Weights of a small image deblurring model.
Model: 2.67M parameters, 40-pixel images, arch unet, norm groupnorm, activation silu.
Training: soap at rate 0.0017, 5800 steps, batches of 128.
Data: trained on capsule endoscopy frames (Kvasir-Capsule), 42238 training examples.
Rows from block 4, named by matrix and row number. Rows with one number belong to one channel. Each number is 500 + 40 x the weight over the matrix's rms, rounded and kept within 0 to 999. All counts start at 0. Numbers have three digits each.
# convs1: first pointwise conv (model.enc.1.1.convs.1.weight, 128x128x1x1), inputs 64-127
# convs3: second pointwise conv (model.enc.1.1.convs.3.weight, 128x128x1x1, transposed), outputs 64-127
convs1.16:495489483478495515534484459545509496485522506436476445454425482495464519477535356513537531487477486523483498475500513455523492517505496466552524547509487506547468540492542469545584515447495401
convs1.17:512507589427499587497505528500477494582519550527446500495550468480493513453444555500496548484490518451488522502512539537493501476531445556453491516558557558489434479522590467530476484561519543
convs1.18:472475430357497457484507500480478523443483475519532500564479483453457498508561492505522519505519511557490514567435548513491444466479505503466506500513482457560441510539525560459384529479543488
convs1.19:477538514481468458438582519551494436451426520571367536468485455511511506495480476524486510504504577512463461530482525498454464509460509537529498489485489516462543495543566481552424476673461474
convs1.20:474555568438443490458500450477554532526532525525533400430547473524547496477450501507509527510466572525568489527534507529473469553524497512522446590520475505515576592474624416494452569455521509
convs1.21:526584512500399462440503491504451481459465461479570515452439452526487547512533490459470503461506505482520485577487655595471515430505424489576518562487464536454491492496477466473436446496463495
convs1.22:513501465491478509516485475473493495506538498413488602454493524469593523538514488491495484478436482539495493516463497541536485547486455497508557504536539539514545519591472501506485541468490501
convs1.23:506503562590491550431432529461493521509577538441526465567534533501445547569431496586485532598506510480554548534424532627521536549484486353495506534494484488441488497478600496499484476487565520
convs1.24:585560512462493537477516476517492424517524513536547507488518517494503482438470489513568432476510522445520499492495416522483459517484552522527516525526483496537465497510579553408432489402452506
convs1.25:483520523538462564412475514509508494536554559427518545444505500542519439518558518484531495480466506503531526444497457542509500535490492507506487497489583464545568568336477558451553542459521494
convs1.26:494503400489454427509505509465432478470580578504545494486540528505528476620479413436391480416489458513521466545446552436574477509490511584457552480477440482505509529501426506500497495535489470
convs1.27:567557515526457504471541518534493556515547432532539517534523512482542470429509506537494530502467476490541501531483502501461447518485463525440506484516520420472507531507464489452436556545471516
convs1.28:507492589609453545470476437492485501559539526493505414518518485508559457513480552491532503463515509441461451500482521414481542542519552531491467531452434457423495553486543519507484489574467523
convs1.29:474572474451458495537502442462509554533457559556477502436540544500450523513493473519467526529501483473526472518543508407537367502548515528465477486512492498452446476561536483525537527566513497
convs1.30:546578453478509505541507481514514492538413461508460470530525504495511548525413471460457492496505484563538479455454536560490534464486531453523509483466521450554470519518543420514500502558441448
convs1.31:515526574547455419456529532515511441485457446432520482458539473515477482491523457499543523490488529500513482513488560511526494578474502511549513494442524516523514489489504480500469454517472492
convs1.32:479503492545467488478531400563471516518551553528467439497538553452520525498572506507520471457506511538566559581481483441521499524500471527475507535486570531489523575543557504555512515528514434
convs1.33:471514481505442542486497530487516463536550526524503524495512504517488553428483483525453465576498500478543505483486395558484508501491503473487486501483496454468504454472508529476428508516496527
convs1.34:490534534570445609552540441512521536510528469505514553551484512430566571536424505504499471491515573477489492511456460440529517527477505483503518440422520433496615502541467556521427574458501493
convs1.35:482473535512482450477541467544498497437546571466481446406428506445408563508520493498527508582424548505525525453383507513568627396429547453477555501485545459424549413519514453511530468560453571
convs1.36:521475471518487483501510491500485492494515472523448503472499507486533533485512504487504495482516527518535487508473545522566511517493487467474516489512640515454539533414515537516370500522452505
convs1.37:506494466517523479404486452499490506486460538488465574482530519483513515513528552574515520452541511554491473517511461529503521527542492496521452488480511506491475503513558503508517509479513500
convs1.38:557445459517484428482439540462509508453582530485573435473518486488514550510496529514482554496524525466513486527497531466528505474483448519380526487509527497514580525455502476451440488546475459
convs1.39:473481527523393496441442504521509509504456488537518545502506593519554460516513528508529526485575518520543555493509545459551451493520484509456518510507514521542503484511506517479489472550558491
convs1.40:532520543475471435499493542477529495489480441480555551440508487539498499582447491513529485536528523559483506507478512549530496562535548498463550504496464600454490467504511482504555551494590500
convs1.41:510587512498402498437446439507479498486527510532536541457499571502558582571498471516537511442566450536550481440501406436483606523437515501487498508490513590506458505489412409498505431508456496
convs1.42:463534486493525532502532513504486493564549519432550537511437499486451507491500563519447522517488430499481534514452546501442521513460509535555526542475469501508467494507468556532503495526537584
convs1.43:513482546456469526437512519453467530538416576483460485464478477472459530453573517511505501458525481473431474509504519474457476410514514529485475537495511503521520510476594503510403447568546518
convs1.44:486572465542401519486488399467432518449475528439548491559458496520450404503479486528505507478498535510550489489493423435516507498513488467507481478527533481465483470500487548482489409445586479
convs1.45:498511500531455519511528512514486494505452483518496502510496444489470494528522506488486512487539507484520487493468520521495536453478476447500447521499515502546587512550505490495406576515482497
convs1.46:553540540504497576478479495411490518527532533515407517516557515498566519545396443473526455573501481557506474511489588533488559413499499490500471465538519480472466476476515540552437487582524467
convs1.47:491534443564484545475489463532541467498506560515442608531532572508408477521528511523523523561546482528531487509498483472485604481425547468505487518528556430548504477466418478439517568509462477
convs1.48:539433416545516486474485561507507509583499523422511501563483503524445481527501461468482644484462540468533564464490552506489618440448478528439501482435517501472488443536514519459512503510554491
convs1.49:508503518428532453444586467462514508482510476457553506473525470484513527526524475487532468424475490463515497474465597526506555512454458447482417524523409487553514494496510512518444492474574530
convs1.50:460478483581444450483487456484476548528579539447534470447560460505514502501471509553414537472493498529517514505471605528534505478552494482494438492520483457488525515485573448525570490587432525
convs1.51:462505465532474491607454507453513479503452500466520478511480504543484481436491504533483495584532469508438519548508573402514485496529469477529442514484467463490564435552442516558533487471418487
convs1.52:492476446533526499514538505494498504503468511455558490544496478478480558471502496483510540413510542576482446483543483474504489494524551540563498437463512506563561529412452589460544488444513501
convs1.53:442408526470458502558502584499528400492474456492549498444487535493503484458484496526489503506501501517528455519566465567434508505493475432419518519517486470504507492477551468530545497550503540
convs1.54:527495501462394530440418454532504520515446431445508493457464429514574500533504432495531464484496445527522512458499530492509533582548555544516496467499474524545485483498555503439557584540491476
convs1.55:481511464547483452525579500552540448488514512475492411513414475510532520499460337475466524508501496454521508485467480458538523473537488512459488548496450543502492535514626475535534504510520412
convs1.56:501594476505421532505478515477581488479511519498520454447515467550492488549462491480539504445467459468490481555478588433508479558469518421505531500529457482516515523487490450500578506541497512
convs1.57:505505468514434503487483492495467497478496513532492508513463492486476464490485484516561506465484540477471457543512526473495472504509414526513478469589516470545476478553438510454529466547540494
convs1.58:510461465502481470522480530512547483495478486519443455518517502497512372464549492499468454434468534473519481483473397520481567488509529472492478497473466497461434480488567529476542527524438497
convs1.59:500477427406483509495553515488445503514479491582525455536493484555425485455553520473569484504499551499545499515462497456537539538449493499529501551456523541541514379478593432508500456460524468
convs1.60:517519581488586521491477517523527470496522460395522557524479540480502506506468530493507491493521448535466505451540481472439430536544525537611514517419531507521377532489406576456464463475576544
convs1.61:519496498545542525499507453489500476521492478523486570527498495534557604438621512520495536486461488596535465524509492519556464503591445483478409551530511488527520537483497560487509475508530523
convs1.62:489488529466536531433501500540543543489465526480491487531481519471564526524526534496517531490478518434513433502505641551496496479501464550483478475492460525513519615497492452472559515426631450
convs1.63:494471491319497497477522512548468476487608509528520510392522451524475471498534551540501486483556465509589448523511535514531468590455453499514515555511587474589436413428556457519556494457548505
convs1.64:490572476454523426524481477530465512482529548498497527607476567474448513589483518538478522534507505459572492471436545440545489466505458470506474521534520534416375538463485598489495514510513516
convs1.65:489522453542546466506540534466563471532455479406498473503494508479507545514508489506548501491499478438482504503498569469564453430484525449545485483484574495527481464394475529512446472557412522
convs1.66:489471610514498454557443501580467505492529406593519443494511522530458537538550545499461495440510533484434559491538494524515377428560504510386543484492510532450486458569556404545374454546579491
convs1.67:475475481461486498496525543450472497486610465541490503492508489504530576518468555443503475478483472543506525467546438510501459541566530540503443513469529517462536575548460477499429477468571528
convs1.68:520491578445572500510509511486490466500528507528538529518507487522453477513544503484521501510480553475468530525545519498506555556501487484554503450499487472412611437524507517535467510451471489
convs1.69:494484508533505530545564566485467513464488519539544567527503467428541520458516504477477485511481494530569467569429489531488459561507442482420480486509524538543544506552495489554518507465584478
convs1.70:533452512499468468477518530501528512522576463525527458582503474676618453478471509493519490455518523533528536447438607496498513462480502496490489457426468489455656551437456427500460591499485504
convs1.71:505332382518482501486460520575507442474550528484535492463415531499564542512535561443482525447473423565476449516471501512508533598510457516445528549496511480562488529511504445504445500496504495
convs1.72:461455510493464478457508550472505541540512433567523460482502496525479538504477412521476557525529556501561507500502548601507495512507506508483502535491522500509502577518521488554482477506485438
convs1.73:460444466526385509482453431524521557494427501468532598582518457542489484481510473567627467589553452478567522494488461505476396491491443466530460538483515520477526507508544470480429503493498477
convs1.74:479500465457520521552608376517530523465529488539517522497513448544541518456484478519558520512545471457531488501551516570476529457487564482539533507466519469483546506369515485504387560449507517
convs1.75:547573563458590471452486519475490501520519451542383544488477513489493514487538499497645490490495521561493511532477526537469421547503523596572475485502488510478496487580495506474453510502439461
convs1.76:487467465452500537458456487547490523463486525454535422519518468546489524527564519490570509477487519512479494500567401505423479463502545473465517471538520517492542509561504480524370545464438517
convs1.77:512499467487525512487531478485512465529522466573451542481460515509565495475504530501537490523509583335545524466532576544527461562523506512444487499476540488519536544499516552483524535465481579
convs1.78:524474483487501455519473479466507511477579449489493573454472456417455581538554478495519502532413458519505555508542529500487554481465501457496503461543515495435657440537513473509471485478531456
convs1.79:495532487474482383532436480460546507499479415402512516534485527591519577574532500477553492477481472460456410502523510490566457469484541458514575524450545488522546568574516575488475450509543496
convs1.80:525533613526518452516565465502435532520473432440563522593501522551436533495498507461554501568508426478458414513522463390450535505476495564486451469489436422442533494509443561484576577480505474
convs1.81:511494523481468486511558451483485491526517519526514468518448457498544506433513513492483436467511495493528465454463542495470497468530486528478535460472520528459500470526550510508419514481508530
convs1.82:462509581516468527521478443517532459514512512467515416472535509501545542537481509487526509424447511461540481537482487538535539486485483453536509482530493497543446486497525481468534507492478532
convs1.83:479518496484531478520561497471503513463487539445454539529424517567520556492517530471515518526515485478465498458508513546515510447493526478540483546456495496517520550498423484493410482445502500
convs1.84:481488513438461466585488517509557512491556454654471568443484558616477463496536500535492509485552495577489478579557525541444510578516523528537455421447475386466427460565514540512501494505491478
convs1.85:498514500541506511537537507573507465511443455451510469525545522560594467527511507474467512483561495411490552414543440474474446465495519485503452444481546545465475586390464500486559415588490501
convs1.86:477472589492528490523505454533541532494435474458505531507578441514499502471594519534411471460525467527549551482520512503525462526509512514426472540466527472444449517466496560563539516424465513
convs1.87:509523483473531532518524477459537525573517430504528493501512503498441568486498495462471569502476583579473523480471493516481553445554508452431490500500500458512543497489511516480475496497565471
convs1.88:502536434518423558501507529588456508483506437520419499487525472539530538513551473514481447502467445549517524539467502462466600475465535450491471487535531553441475531501651395423367433476497467
convs1.89:509514485458564535492570509548546428504572534495497470552449478554485501460505512518501456454495517501480531475409492440464457505503481565542460543483527476463569472534430497433562513390517474
convs1.90:508521476349504460503450505513429471481601554490524587484512513514489571501493432497581521494533452593524443525525478483453563520513483633557461452495389575469452459525403546430569506501516471
convs1.91:503437352548459539607536512458534442551478494512526469503411481507464470518491496528500569541528561443466464496509533566485440512596558517457519603496439466494486534469488571592540483577547537
convs1.92:611452505520517481576481513438502441428592528475414545539472498513629552517504538501528505490497388481526489475468536548434510515507504403472489495531446508491478387557564481380462514496445579
convs1.93:534497413546504566526465454501484499488549476523532577551484513499495520498452493489465476492496511426501523457489521509454465485522536443522535444441479518538576580491469566504470483451518472
convs1.94:522534518506491504574521505542505491508506509501537491503476507566458566473498471481541529432469496490430511532534535488490518450427418462519482394524495545475506537463498494489450513485486503
convs1.95:489450512524501433564482502565483580452476469521532518508488489522468500474500567468534544495504421408522489500544514537485530462437520521458524500516492523509456530530435504533582490524495532
convs1.96:443505476469455510465535439464516491494565483524519525457491512416455521514509494514492500473469521510516449516517500492471451497519523482496485431520528459538412568496548494489441525517492469
convs1.97:501488432573540529523524450511491482539534509385514464551543488500472485526464449542494455488515506531449481536643538537457479596524493453554521477491499473469449505459429573546478538502460483
convs1.98:469475509512502464519483513499487459587479531520577560494536542486501380542535506509497486475532432475479482505546506532504478543542471461502543518519465442521416476470447522490442490504468505
convs1.99:565513504477534478566538506451507468451497531488428490518498500501492492456501536507557450486488488501488501487525562506455504459472426507517458493493477505477524478470513475495341506504450579
convs1.100:481525514505552537514489409500503539515544519531486527453464561502525506533521513506488451502573503503519476563514517433468477576473465468436563431457547489585433495529472486490543568491456488
convs1.101:464497492557446515554502511537485491461538551561514646393542462461482501564751546530540462453470556501500486531527505448556480491480470555452508424532522457508324482497572482545506515562520489
convs1.102:517506515500538500449428391479493485509547476481437584558495522547510486508616514502525490524563444497472487507616517409600479530589510382516579550499506503518535580464475495458509478464504436
convs1.103:495520542535529549521524509445510496468458592549538532514540482450465493529496491486501496500494511538516551527524440514507432522533482545427498495574467600548418471472480523528610428478521490
convs1.104:523474494471502546499489512485489502502529486552499491501489497521502420515493504483477481484382523516546512552525540537483481527510524513484497516585513473521551536556501539533520532493435480
convs1.105:512495406538450502533449531447499439509525529522480499511455498484529478585446457491542493515488527484532497512483501451478413500525550526480531498526516455471531475529539421455466508549402460
convs1.106:478617509548483483475456470494521506466596481492513482455489473506535507496482502494526492546474499472565503507453430464460495469444561502518525491454536551540563532475443467517514501484519494
convs1.107:473522502490538513443526496512509487488537542490532457507470526416556515517537507468481496513478521499482495556503489510535480487502458501487542482549507485495480501496491531516492503508480495
convs1.108:486524442563522551516524455503509489506510527419467439479528427512447516562519448497586433489490529487468412511547533544471476496496524416533495458472452482452575502467452472530490534505448519
convs1.109:511537571602463405510524480512536502498516442497454501432508420559594543535531535451535498558464481474521541471479548504521469499505549511467504541532446562428517496503526468516494413549482487
convs1.110:468552480469484483499499451501510527488480513566460500488490538496431511545543532472476491511490561511495559481562537549473569452470549513471545539522522477474601457495464525500524472482509449
convs1.111:517421508515475496497482491521506494480535499565479508551497469533495496542455545546475506453525482495527512467576517504514469516515447517466500534519502443533470448497573532502567547517523516
convs1.112:484576473461458525497536496507559491502463479490532509505521533484484516493493500475556501513499487487505517505475559541514486525498459479493462567425546519539529536501531459506495511508479499
convs3.16:557519457461469468479568490466497639434540541465512496501462532514513551420464446525509471525525513474474502514528493486568497539517524516470515535491518504460531464517544499545461498457475569
convs3.17:482492473403473555479514545511497408421478496518459506552447514520549477499502494472486472476510488490539496502441499477508441463523508512465501520455511493542505471446506489513547514523505470
convs3.18:574574534588453495514525573508563581527508575472494468465482534385480506479468515478517462547546578521490495587515474465477480532524461487486539557498497447508512469502466530554541552460429530
convs3.19:589499546519549481493474629489455495507556576452515530487512485492469493498538478534456442484485468478447494470494508475551526429485588616442428451443545527475445499527560567472497503458482510
convs3.20:518500474537516547478518530470575485463456605494474487470511484486455523516478511557523425482513470468544503480508551531486494542643471514528503475499515528449486547493547539491482597510483510
convs3.21:502550486523522524532407480502545530495482537479497541511416538467516491530470558445503543536597549507569561491500468497523530442599541504518536535543532591544438453525491498561468428457509492
convs3.22:460508501494468521472539524511426498556501463483472485453494544513499501449526497502457505493571512565521536490425543532553532447492456474515473564475477513474518495453522518490501369499485545
convs3.23:600490565522501436504443577573481509576468534569508442520488501494461484439500493396524480521566390479465504497518494558665567485544488499391567513468519461553573439481464534580470498540464445
convs3.24:525528539477514479449440490428533482497536541610483452519497544485450431450537563417454515515474314541463536516455426483560494497554537554419494476506460503485510553466527453520554495440520511
convs3.25:470483535488449527470499518578470511472499436525530468488485491429491529536524466518454576476473514458541457455526482469525424525432447489516572528548492502475485466498473529502487504514504517
convs3.26:563491470556503499484494523503507494485399506488453462452508520490458505504447481491582483510498425476483486475536494535450474529499483457605503547497519452516568493483425514477470479517525459
convs3.27:544466476517467507536592504483505589453447470524452491528485483513442532517499482555509563488540530483495478509512463482493474462601519446542480444456464501502496521498477512524483500512493580
convs3.28:511507492627502516459530505562444467419500438503533486520587468441563534568557488549524593493549560523558543478482482464464481551387512536466414550376562501479519527468494445445540516565518430
convs3.29:529545549501520534511494552499465511501500549513478495493551474467548510493471434499530488479485453455496498477487508478474463499444550541522475511530518461491542534486493455447484462507521501
convs3.30:527563495538496513509508540551485539519506492501504485471460451456518490545540486553509506487484575442543530518501524509442501462490515459460530483590393481466480554523512479537480508489495486
convs3.31:509520520564465499532546532515516512534545495558478469473460485521504522478511473587586425516465478500498498519533506463469481488566502464554473444492546557508476477471531504478513463501529487
convs3.32:493475543542510439512438542487509454528492554497472465541491521503506500620535496487514513468478457579493484481548495489524478461475533483461432473494481511472408505552476481475546395447501513
convs3.33:422544507521425569464526478559576462532400471491537507476518468496514523547399542431530459500536480495451545424447556550620450466490522532419496539477465538486541524550482496423510478445526533
convs3.34:474540495533470462526490594521459492489456540536505537533430518641576483466495517465563486490572524496494512475463540464554568493481544485466526483631526474474528542496556517525492547557457530
convs3.35:504487496513583508564494472617519485472530479490507554527488486590570537385516495447521547462469477529507507492554443546579494507471523574470445515506501467485563474515556394522486468487478453
convs3.36:516496581554450605584551540458495550481589543579509518478542521504534471519496500484484498579496486504516460516516485528537473488471575501562440514531474563535521417494507500478527601514477544
convs3.37:507406547478580479486546539478523429494581499538483542545532467551517496511493484461510477515482476559520446522577486513488549457444514459460380489561561554499518513481512468466523500501439462
convs3.38:517605516443455458531497506429503405472514472535398493485516512491464503516531513378487473522511492448507487473505450490484525453503490485472568540508512486513500508535476499474435509486543493
convs3.39:486526534505510494520551503501510554508441549451515499545452472576489514488542522534535479481515549482546503498493540495473495518579506507488529536662480530526515533488475492497504463476460504
convs3.40:477497537593385463469465567497541505591450642452503480453516532473513518490518434505539527484441375574530481448474469524483450549508560578474547530584518520547563560503556491510517521486514560
convs3.41:536512473446474524492510461514467512493500508496532446427448541486490486539514508532503483500531526523507472512534484525549498397582479458500539445647490475477456560458438499489472473483502502
convs3.42:508469479570483526499481421474543473568533514552505523532533477492525485493474478430490548466506478547464466523540487488505526513509554481597450562545530426467510476549524438457467500551524532
convs3.43:527511487591494570590566503500454522591512513523464505568539540554578499473554485435544562476489568415456476510528457423490509447436554486555570496523504457506505444530532525472443437472575430
convs3.44:534485525439471476443517504481540502529481524470513486509611545562509473513483459475512504491518594421505478531491474465498539471471529441518535533478472533523515466481527516524483487493490533
convs3.45:512500495470520457476460457498531494521479500449490494489536438494475460459484502516460391520423503475501534528466480508458508514525476457484471572556521494513525478487461456510530608476549471
convs3.46:497452487518547518506484448609513581501499431524425513515457512541515529525525516503482485472529558498498511563468500478537477444410515479377513476537507552491526531483545503444478508539463541
convs3.47:525531494497489541502552554475572490543485505555458520454482539494405507472461474428506589499603420599524495478522541524499496499524459464523458527482443515431562477496537537516468533461461539
convs3.48:548502467479517497479520509458507490394517495488542495515435497501499512517510441522521488465454477532473500489542540521510513560491536524478525511499525528476461448502499530498482522520526509
convs3.49:533513475543480570533544415490508456485464535546451533555486487562510488487527478451543446427507499463440509596482492572508539512421571520493492499516566593520548518491546498479467466558493492
convs3.50:460600615546511518527432508515489452445477471471484500495489447473500513490551524505477531542518501511510532449494520535513522456451483498539547527472502443462462533468483416527570508554506434
convs3.51:483519526407573432582521440523490478493583508527525534522512506564531425490526495471431479478512535504469488503503518545546535504483532547510401406445504523422542494429588443511530509484502448
convs3.52:526535534505436499505378453515385519561490632496522443572503488501555559562513496450455458541434440488462532502489482487437548478523495462508488487482514485488459531533505498538527494536519475
convs3.53:453459495493540441563507482447497410469521493483434497494490458515547512503566457598453465512428516488522470472509504534505500553442491520489440540508504536484485521470507412421512536528509403
convs3.54:486492508505498473549495502527534567487512501507471512490502512476520502484479510490468426465519459434464490519492475458481518437441530478513505511596480527564514522524511527488513518524452482
convs3.55:502582499520484485525532477451520532486526501504542526492420505576546509514516465514529478462468545521523498572538506519505525488573491497523502521491540499473553543521442542536495495586508494
convs3.56:511490518511490424475538543477485495549496563514466454430469560551585496468493468474584479526530462503492485536538482553496500445526521520523471446524448494517512459499491481493467513507516514
convs3.57:469502480533475512564498527510504474526528461501471532502452512456460490482497505494500474501468470449491459520537459451494461484493543487463499528674539530475516489540509491493507464520481512
convs3.58:507589477501469504523501582443553476488509517435527473514538483473540519449506550482499492535479474431491520417485408569426512457386598488497465490510494511522533521502555529555506508457478446
convs3.59:516480531464430429475530491432522520492555491508472488528458560437540511462563501434466430546485534617573472525509502484570525471575469472518535489571466485558478574482493537473449546414536491
convs3.60:502519505470475476464530462507509514483477472510516517505474502490568501529533497519535501496538550489471492486504481532504533560380453506500508554439490448464518555518492409508511520564530436
convs3.61:533549482507451462476551551493565466511532557552504542488476556469600493404545497539416521528496539396482504477484535518474503531533588579532539539542528575521507509528511531470479479516462494
convs3.62:600463557475517543524504502462502418455437510509523502555460509466492556513533450458604480498503413506575448462524558581470519538510535505570562511437391491459499553433566513591501512450549535
convs3.63:488473413447532524475459476534502500501480514480467497482478468511488466465461396539521522517484455448452534544439498471532430505413463567485520502445518421476538530454460481423479506532539443
convs3.64:484456535607515494497454482550501511459475445570481514594511509543518510489461505515491467577507490442514466476498463490457484549486548504493551546504528466515544480538556480483471520548471474
convs3.65:459470587407517481549528468405570465492504506516456511523553444428453504499496521475528358548499499542523498515564508484527501480475520536492440419552463496500503551455504483443544490503516384
convs3.66:491490479481532513476450460520443516553497353453486531451484481497580462439480579524473527561473584557547576541502524449490452498511489490567526493502487569530441514555435440468471452380509455
convs3.67:515478473500516513502567508486472441464535452470544557527478506505533483551493472530535440469527523444478478580519573527516471502473498465488529528447488523405487497515499490491491487472510478
convs3.68:484436462456452484586495535487546472459548504456563463519509563427457497509450508528446554491555467519509536539463514424523487471539507472460506444495571445517497485514457525461530497503534554
convs3.69:500494481455494505536509456531513530420519437538488523522528459506415496507463506473480516477459511621510557535509493553481528500549501558539526448415526537549586529458568525488473496494497493
convs3.70:499483521447593522549543434469444501499481494507494492459539496462510522562531519473491527511512486466460495497495440480511526473488449492513567447441501512480491482482523421515497467482556497
convs3.71:475445469522461514464541482353484486519484481474668490487518486468532546516415459541455501476460535483456520437522467509489504569459483500525508545487576476408480507523492494530508501514534464
convs3.72:522487458504487511473490483498500541481513503539494551500475525455499517506489465513528445469514465596533502524462442529449495481533541525454492448506540552499521512514534533485402455525536503
convs3.73:494555517515460468511519487475522483404520490437474444470412531514464532458487495345575441420498436502485471496511528531447483541501546499527547526504504518484593530467456488568520544532508536
convs3.74:464498548544465502542496474470518513493452499457507515519509447641596519469557520479471436512468504474550495516510455600552487526494526563516525511470477574448550536504517450529511507518424463
convs3.75:518504487469516512453579432467517500434475428537387526535491501515514495506452452481568488474502474535495485493522478472494457449475505446515513516490475586503518522480538625513468514509464503
convs3.76:472514548530497415600500504555486482447466560524529468440451512497478451486406499479492428488440545472489535412504536470566504592526532525485470543509394552515545474483476446475460515537428496
convs3.77:511544506549456480452475494439526583476456530536465502455537443484497515519484510522518470505466539510515514465530483421489478486495470505498431551522527482534480471539532456443559483463439429
convs3.78:488533433467426569520496538516465498514546427455513442440445497414506502554477516538478500496659490629492479538518491453451501454510436453491488472590520552509396494530397490467550655489490530
convs3.79:522474507522471537480468515515527505529523492502506505530471451565527458400466521516488525555510459532501525533448542554500482484529498526473541509413479484451494452446504518480507541492503513
convs3.80:488497510508477467514466499526429544564484532478522492564452477505532534554476516520488480523483516534520509507516494526488508563508507517531508498524545504560509499534432492506514478571509488
convs3.81:548462459467428536484523468560565531547443434489511551502490621447519477518492492481470656463518417593546504516517448448491458463483530466555549458510565449502521463555512445467469494507504461
convs3.82:572495562540439500476483528488473544541476493478501478533453466446537467481539513510464531526511534498475446521527432497550445549514492445532485529454478449492494476483461450522536532538458443
convs3.83:486504547453550501463479478495486537476532450520503504496428473580516520571473523570541551508477542542509473435410455515461503499501532441525503450396533455479459529514503535501460552462486486
convs3.84:524489477466473534515474458536496509522485469526494515475506480414485511503413487467490403503492485497477478515531438434507485509478507488517504522534478518507567476516496462495483541496509495
convs3.85:554521515454466523464529528535519538500506452530518502505491487541530480517501541510532519500533508445509519460495499526535485518422531539478495558393500481515496475428438484501529494511472485
convs3.86:598574499518453503489401513501470479481550567540483480441550554468499503523554506525507480493555551538527525489496507454507514466480470501508531602544498450532526422556472516490478471525478433
convs3.87:399509509577537571482457554568476415470547438509502533512501492506467555531573500592537553449485574512565491437520545486510541464488473516483544483497487483438455543508493407446546522479437462
convs3.88:442474541590499518421493497483458566580497571488531495505514459431560508530477537473476528458479501477491463459515471419482510520414452503478509489491496548553490524528518443550528502522482491
convs3.89:470512542531483448571449570519473478527503533528521532503520531476471462582494603492499564527541479472416553444431489525422502466588569429518435564568445505499467391457458494491556520532595521
convs3.90:553599533473490584503540564461573491581578559446557452490465503436490490542457492554547470501444455494476364456563426553382395532425532546477469532506468547486467479516523601525553502585542522
convs3.91:479439441480507472486489486502518415473521459493489549522511510532544515444497467435551471523460395508526490492442469577487451502533530494486524490495501501436518508516571469359477520494553527
convs3.92:507506532503488462523590535584485448453434457488557488526429517544488503497478539479519466474521577518442533549558494488536555516469488445520452539487510445487531479465496438541504507536443486
convs3.93:497557547602517473474462501497444549462502522470499454472532461503463507509570500461503482512529466566468585542505514485482452481592460449508490532472543465510517521437439430493487461435524604
convs3.94:497499533488468529464523527568469508482460504485505496525548501483516524496513507449481571487507486506475538573458470473461532522385473520475526439467476459507533475482485446506516514529494480
convs3.95:495485562531489481465589482473500449643473487521504504521513505472514504456485634459487462494484520559487521528511530530485511546517473474490532527477449507596554497466461466448461487525525501
convs3.96:488486456549472508429522506527480473508513500489488503444517493489463507464492459472502576469460530477531420487482516492493445511461460521507484484528454500518494453510477492498480520481536504
convs3.97:533514594552517530497408516516462522600480532446510492528467513400499535515515468487476553481460434480602523469534469460497540483558436508502527449443510492470521507546487396455461599463472493
convs3.98:514544525475453551560551489502523488494481514524470497478471524513516524396542467388447499432478503497490529527479501535513480485467507451494532435509508490513511450476517479523495503517500517
convs3.99:504504485538514522525542509477534567578520544534435501489527517508495507522461439495538487486498533507470461468495524470550512491559493503446530481495494508467501516489502507481459505529435546
convs3.100:522494456483511535490421485511498503473539493486490489541648575494451507561477494514515524543519537553470555463521480455456524529524434452520544495574471434531422496530487506504505442535484469
convs3.101:513504508535494499488524498495519537570532521486529424424528552456404521619473503646475554510518589482514507524497492428456492509600399446503532542569532500549374495525399604544506530527499511
convs3.102:466510448456498480543492461504492486476582486556480586532441478543553505411549460430458468503438436462539468472502540560459522494402565595468448486513477458430542445453602390419549485479489440
convs3.103:504508545414418549537543526505518503513435528537490533527495466543508513541498483504509475448473483392529478496581476542481536534445530544432567476506546496517567470504513521522558556522502443
convs3.104:498508479451485463432504512465468494502438546493510505432462447436509525533509473513529562507444465521545485521449492517519498511515438479494478492485495532498510525464501442526547557506569518
convs3.105:516435519479544449512426536596537470495377548500490495487496490459445532482483427490522461460565637469530504471471563446478436502473443461587503494515466454468538482498509364529526523433403465
convs3.106:495477484375511542455505495524457476470497526529498535588480475490508484534469535469537479493489392466503396516438502509530516437551590554407476457500483525481525535517512438522510510463499490
convs3.107:516498513491489468456464507483523530498509510498504500487535684540451482508517518519530444473504496518486528518531523502472468476512514514465499558550515457543469488519509512487483613510471527
convs3.108:417481610581472478511501503477484491644522559417491489488554504483485502534492480561553516500427504327502456486492468415518450531439543473471531504554524627519482534555490554497504501527409444
convs3.109:489481544536470537483502459525502515534531396498521497463660451502580511502559439515521682531386555453543494502468402524504494548394496527495478539455451471575501491532502447453474420518591437
convs3.110:512471503516592550448487463454564524502470494537483482415545470570490473460527514449562490493497499526591469545416493589448552541495485592573529559471469450490508476571472482516461506477475433
convs3.111:521542515549521533552568511484515500521445477476536500520515491464530490514461495505534490541506509518496470467528454483522458536493486465515461462435485457504499454527539483471541461499557491
convs3.112:490496443493481522467544491494466493511468529529487529448495467466522478485469505511498607531445459524490530496484439555499514468510508480491449513447511553499477462487518499523563419506479519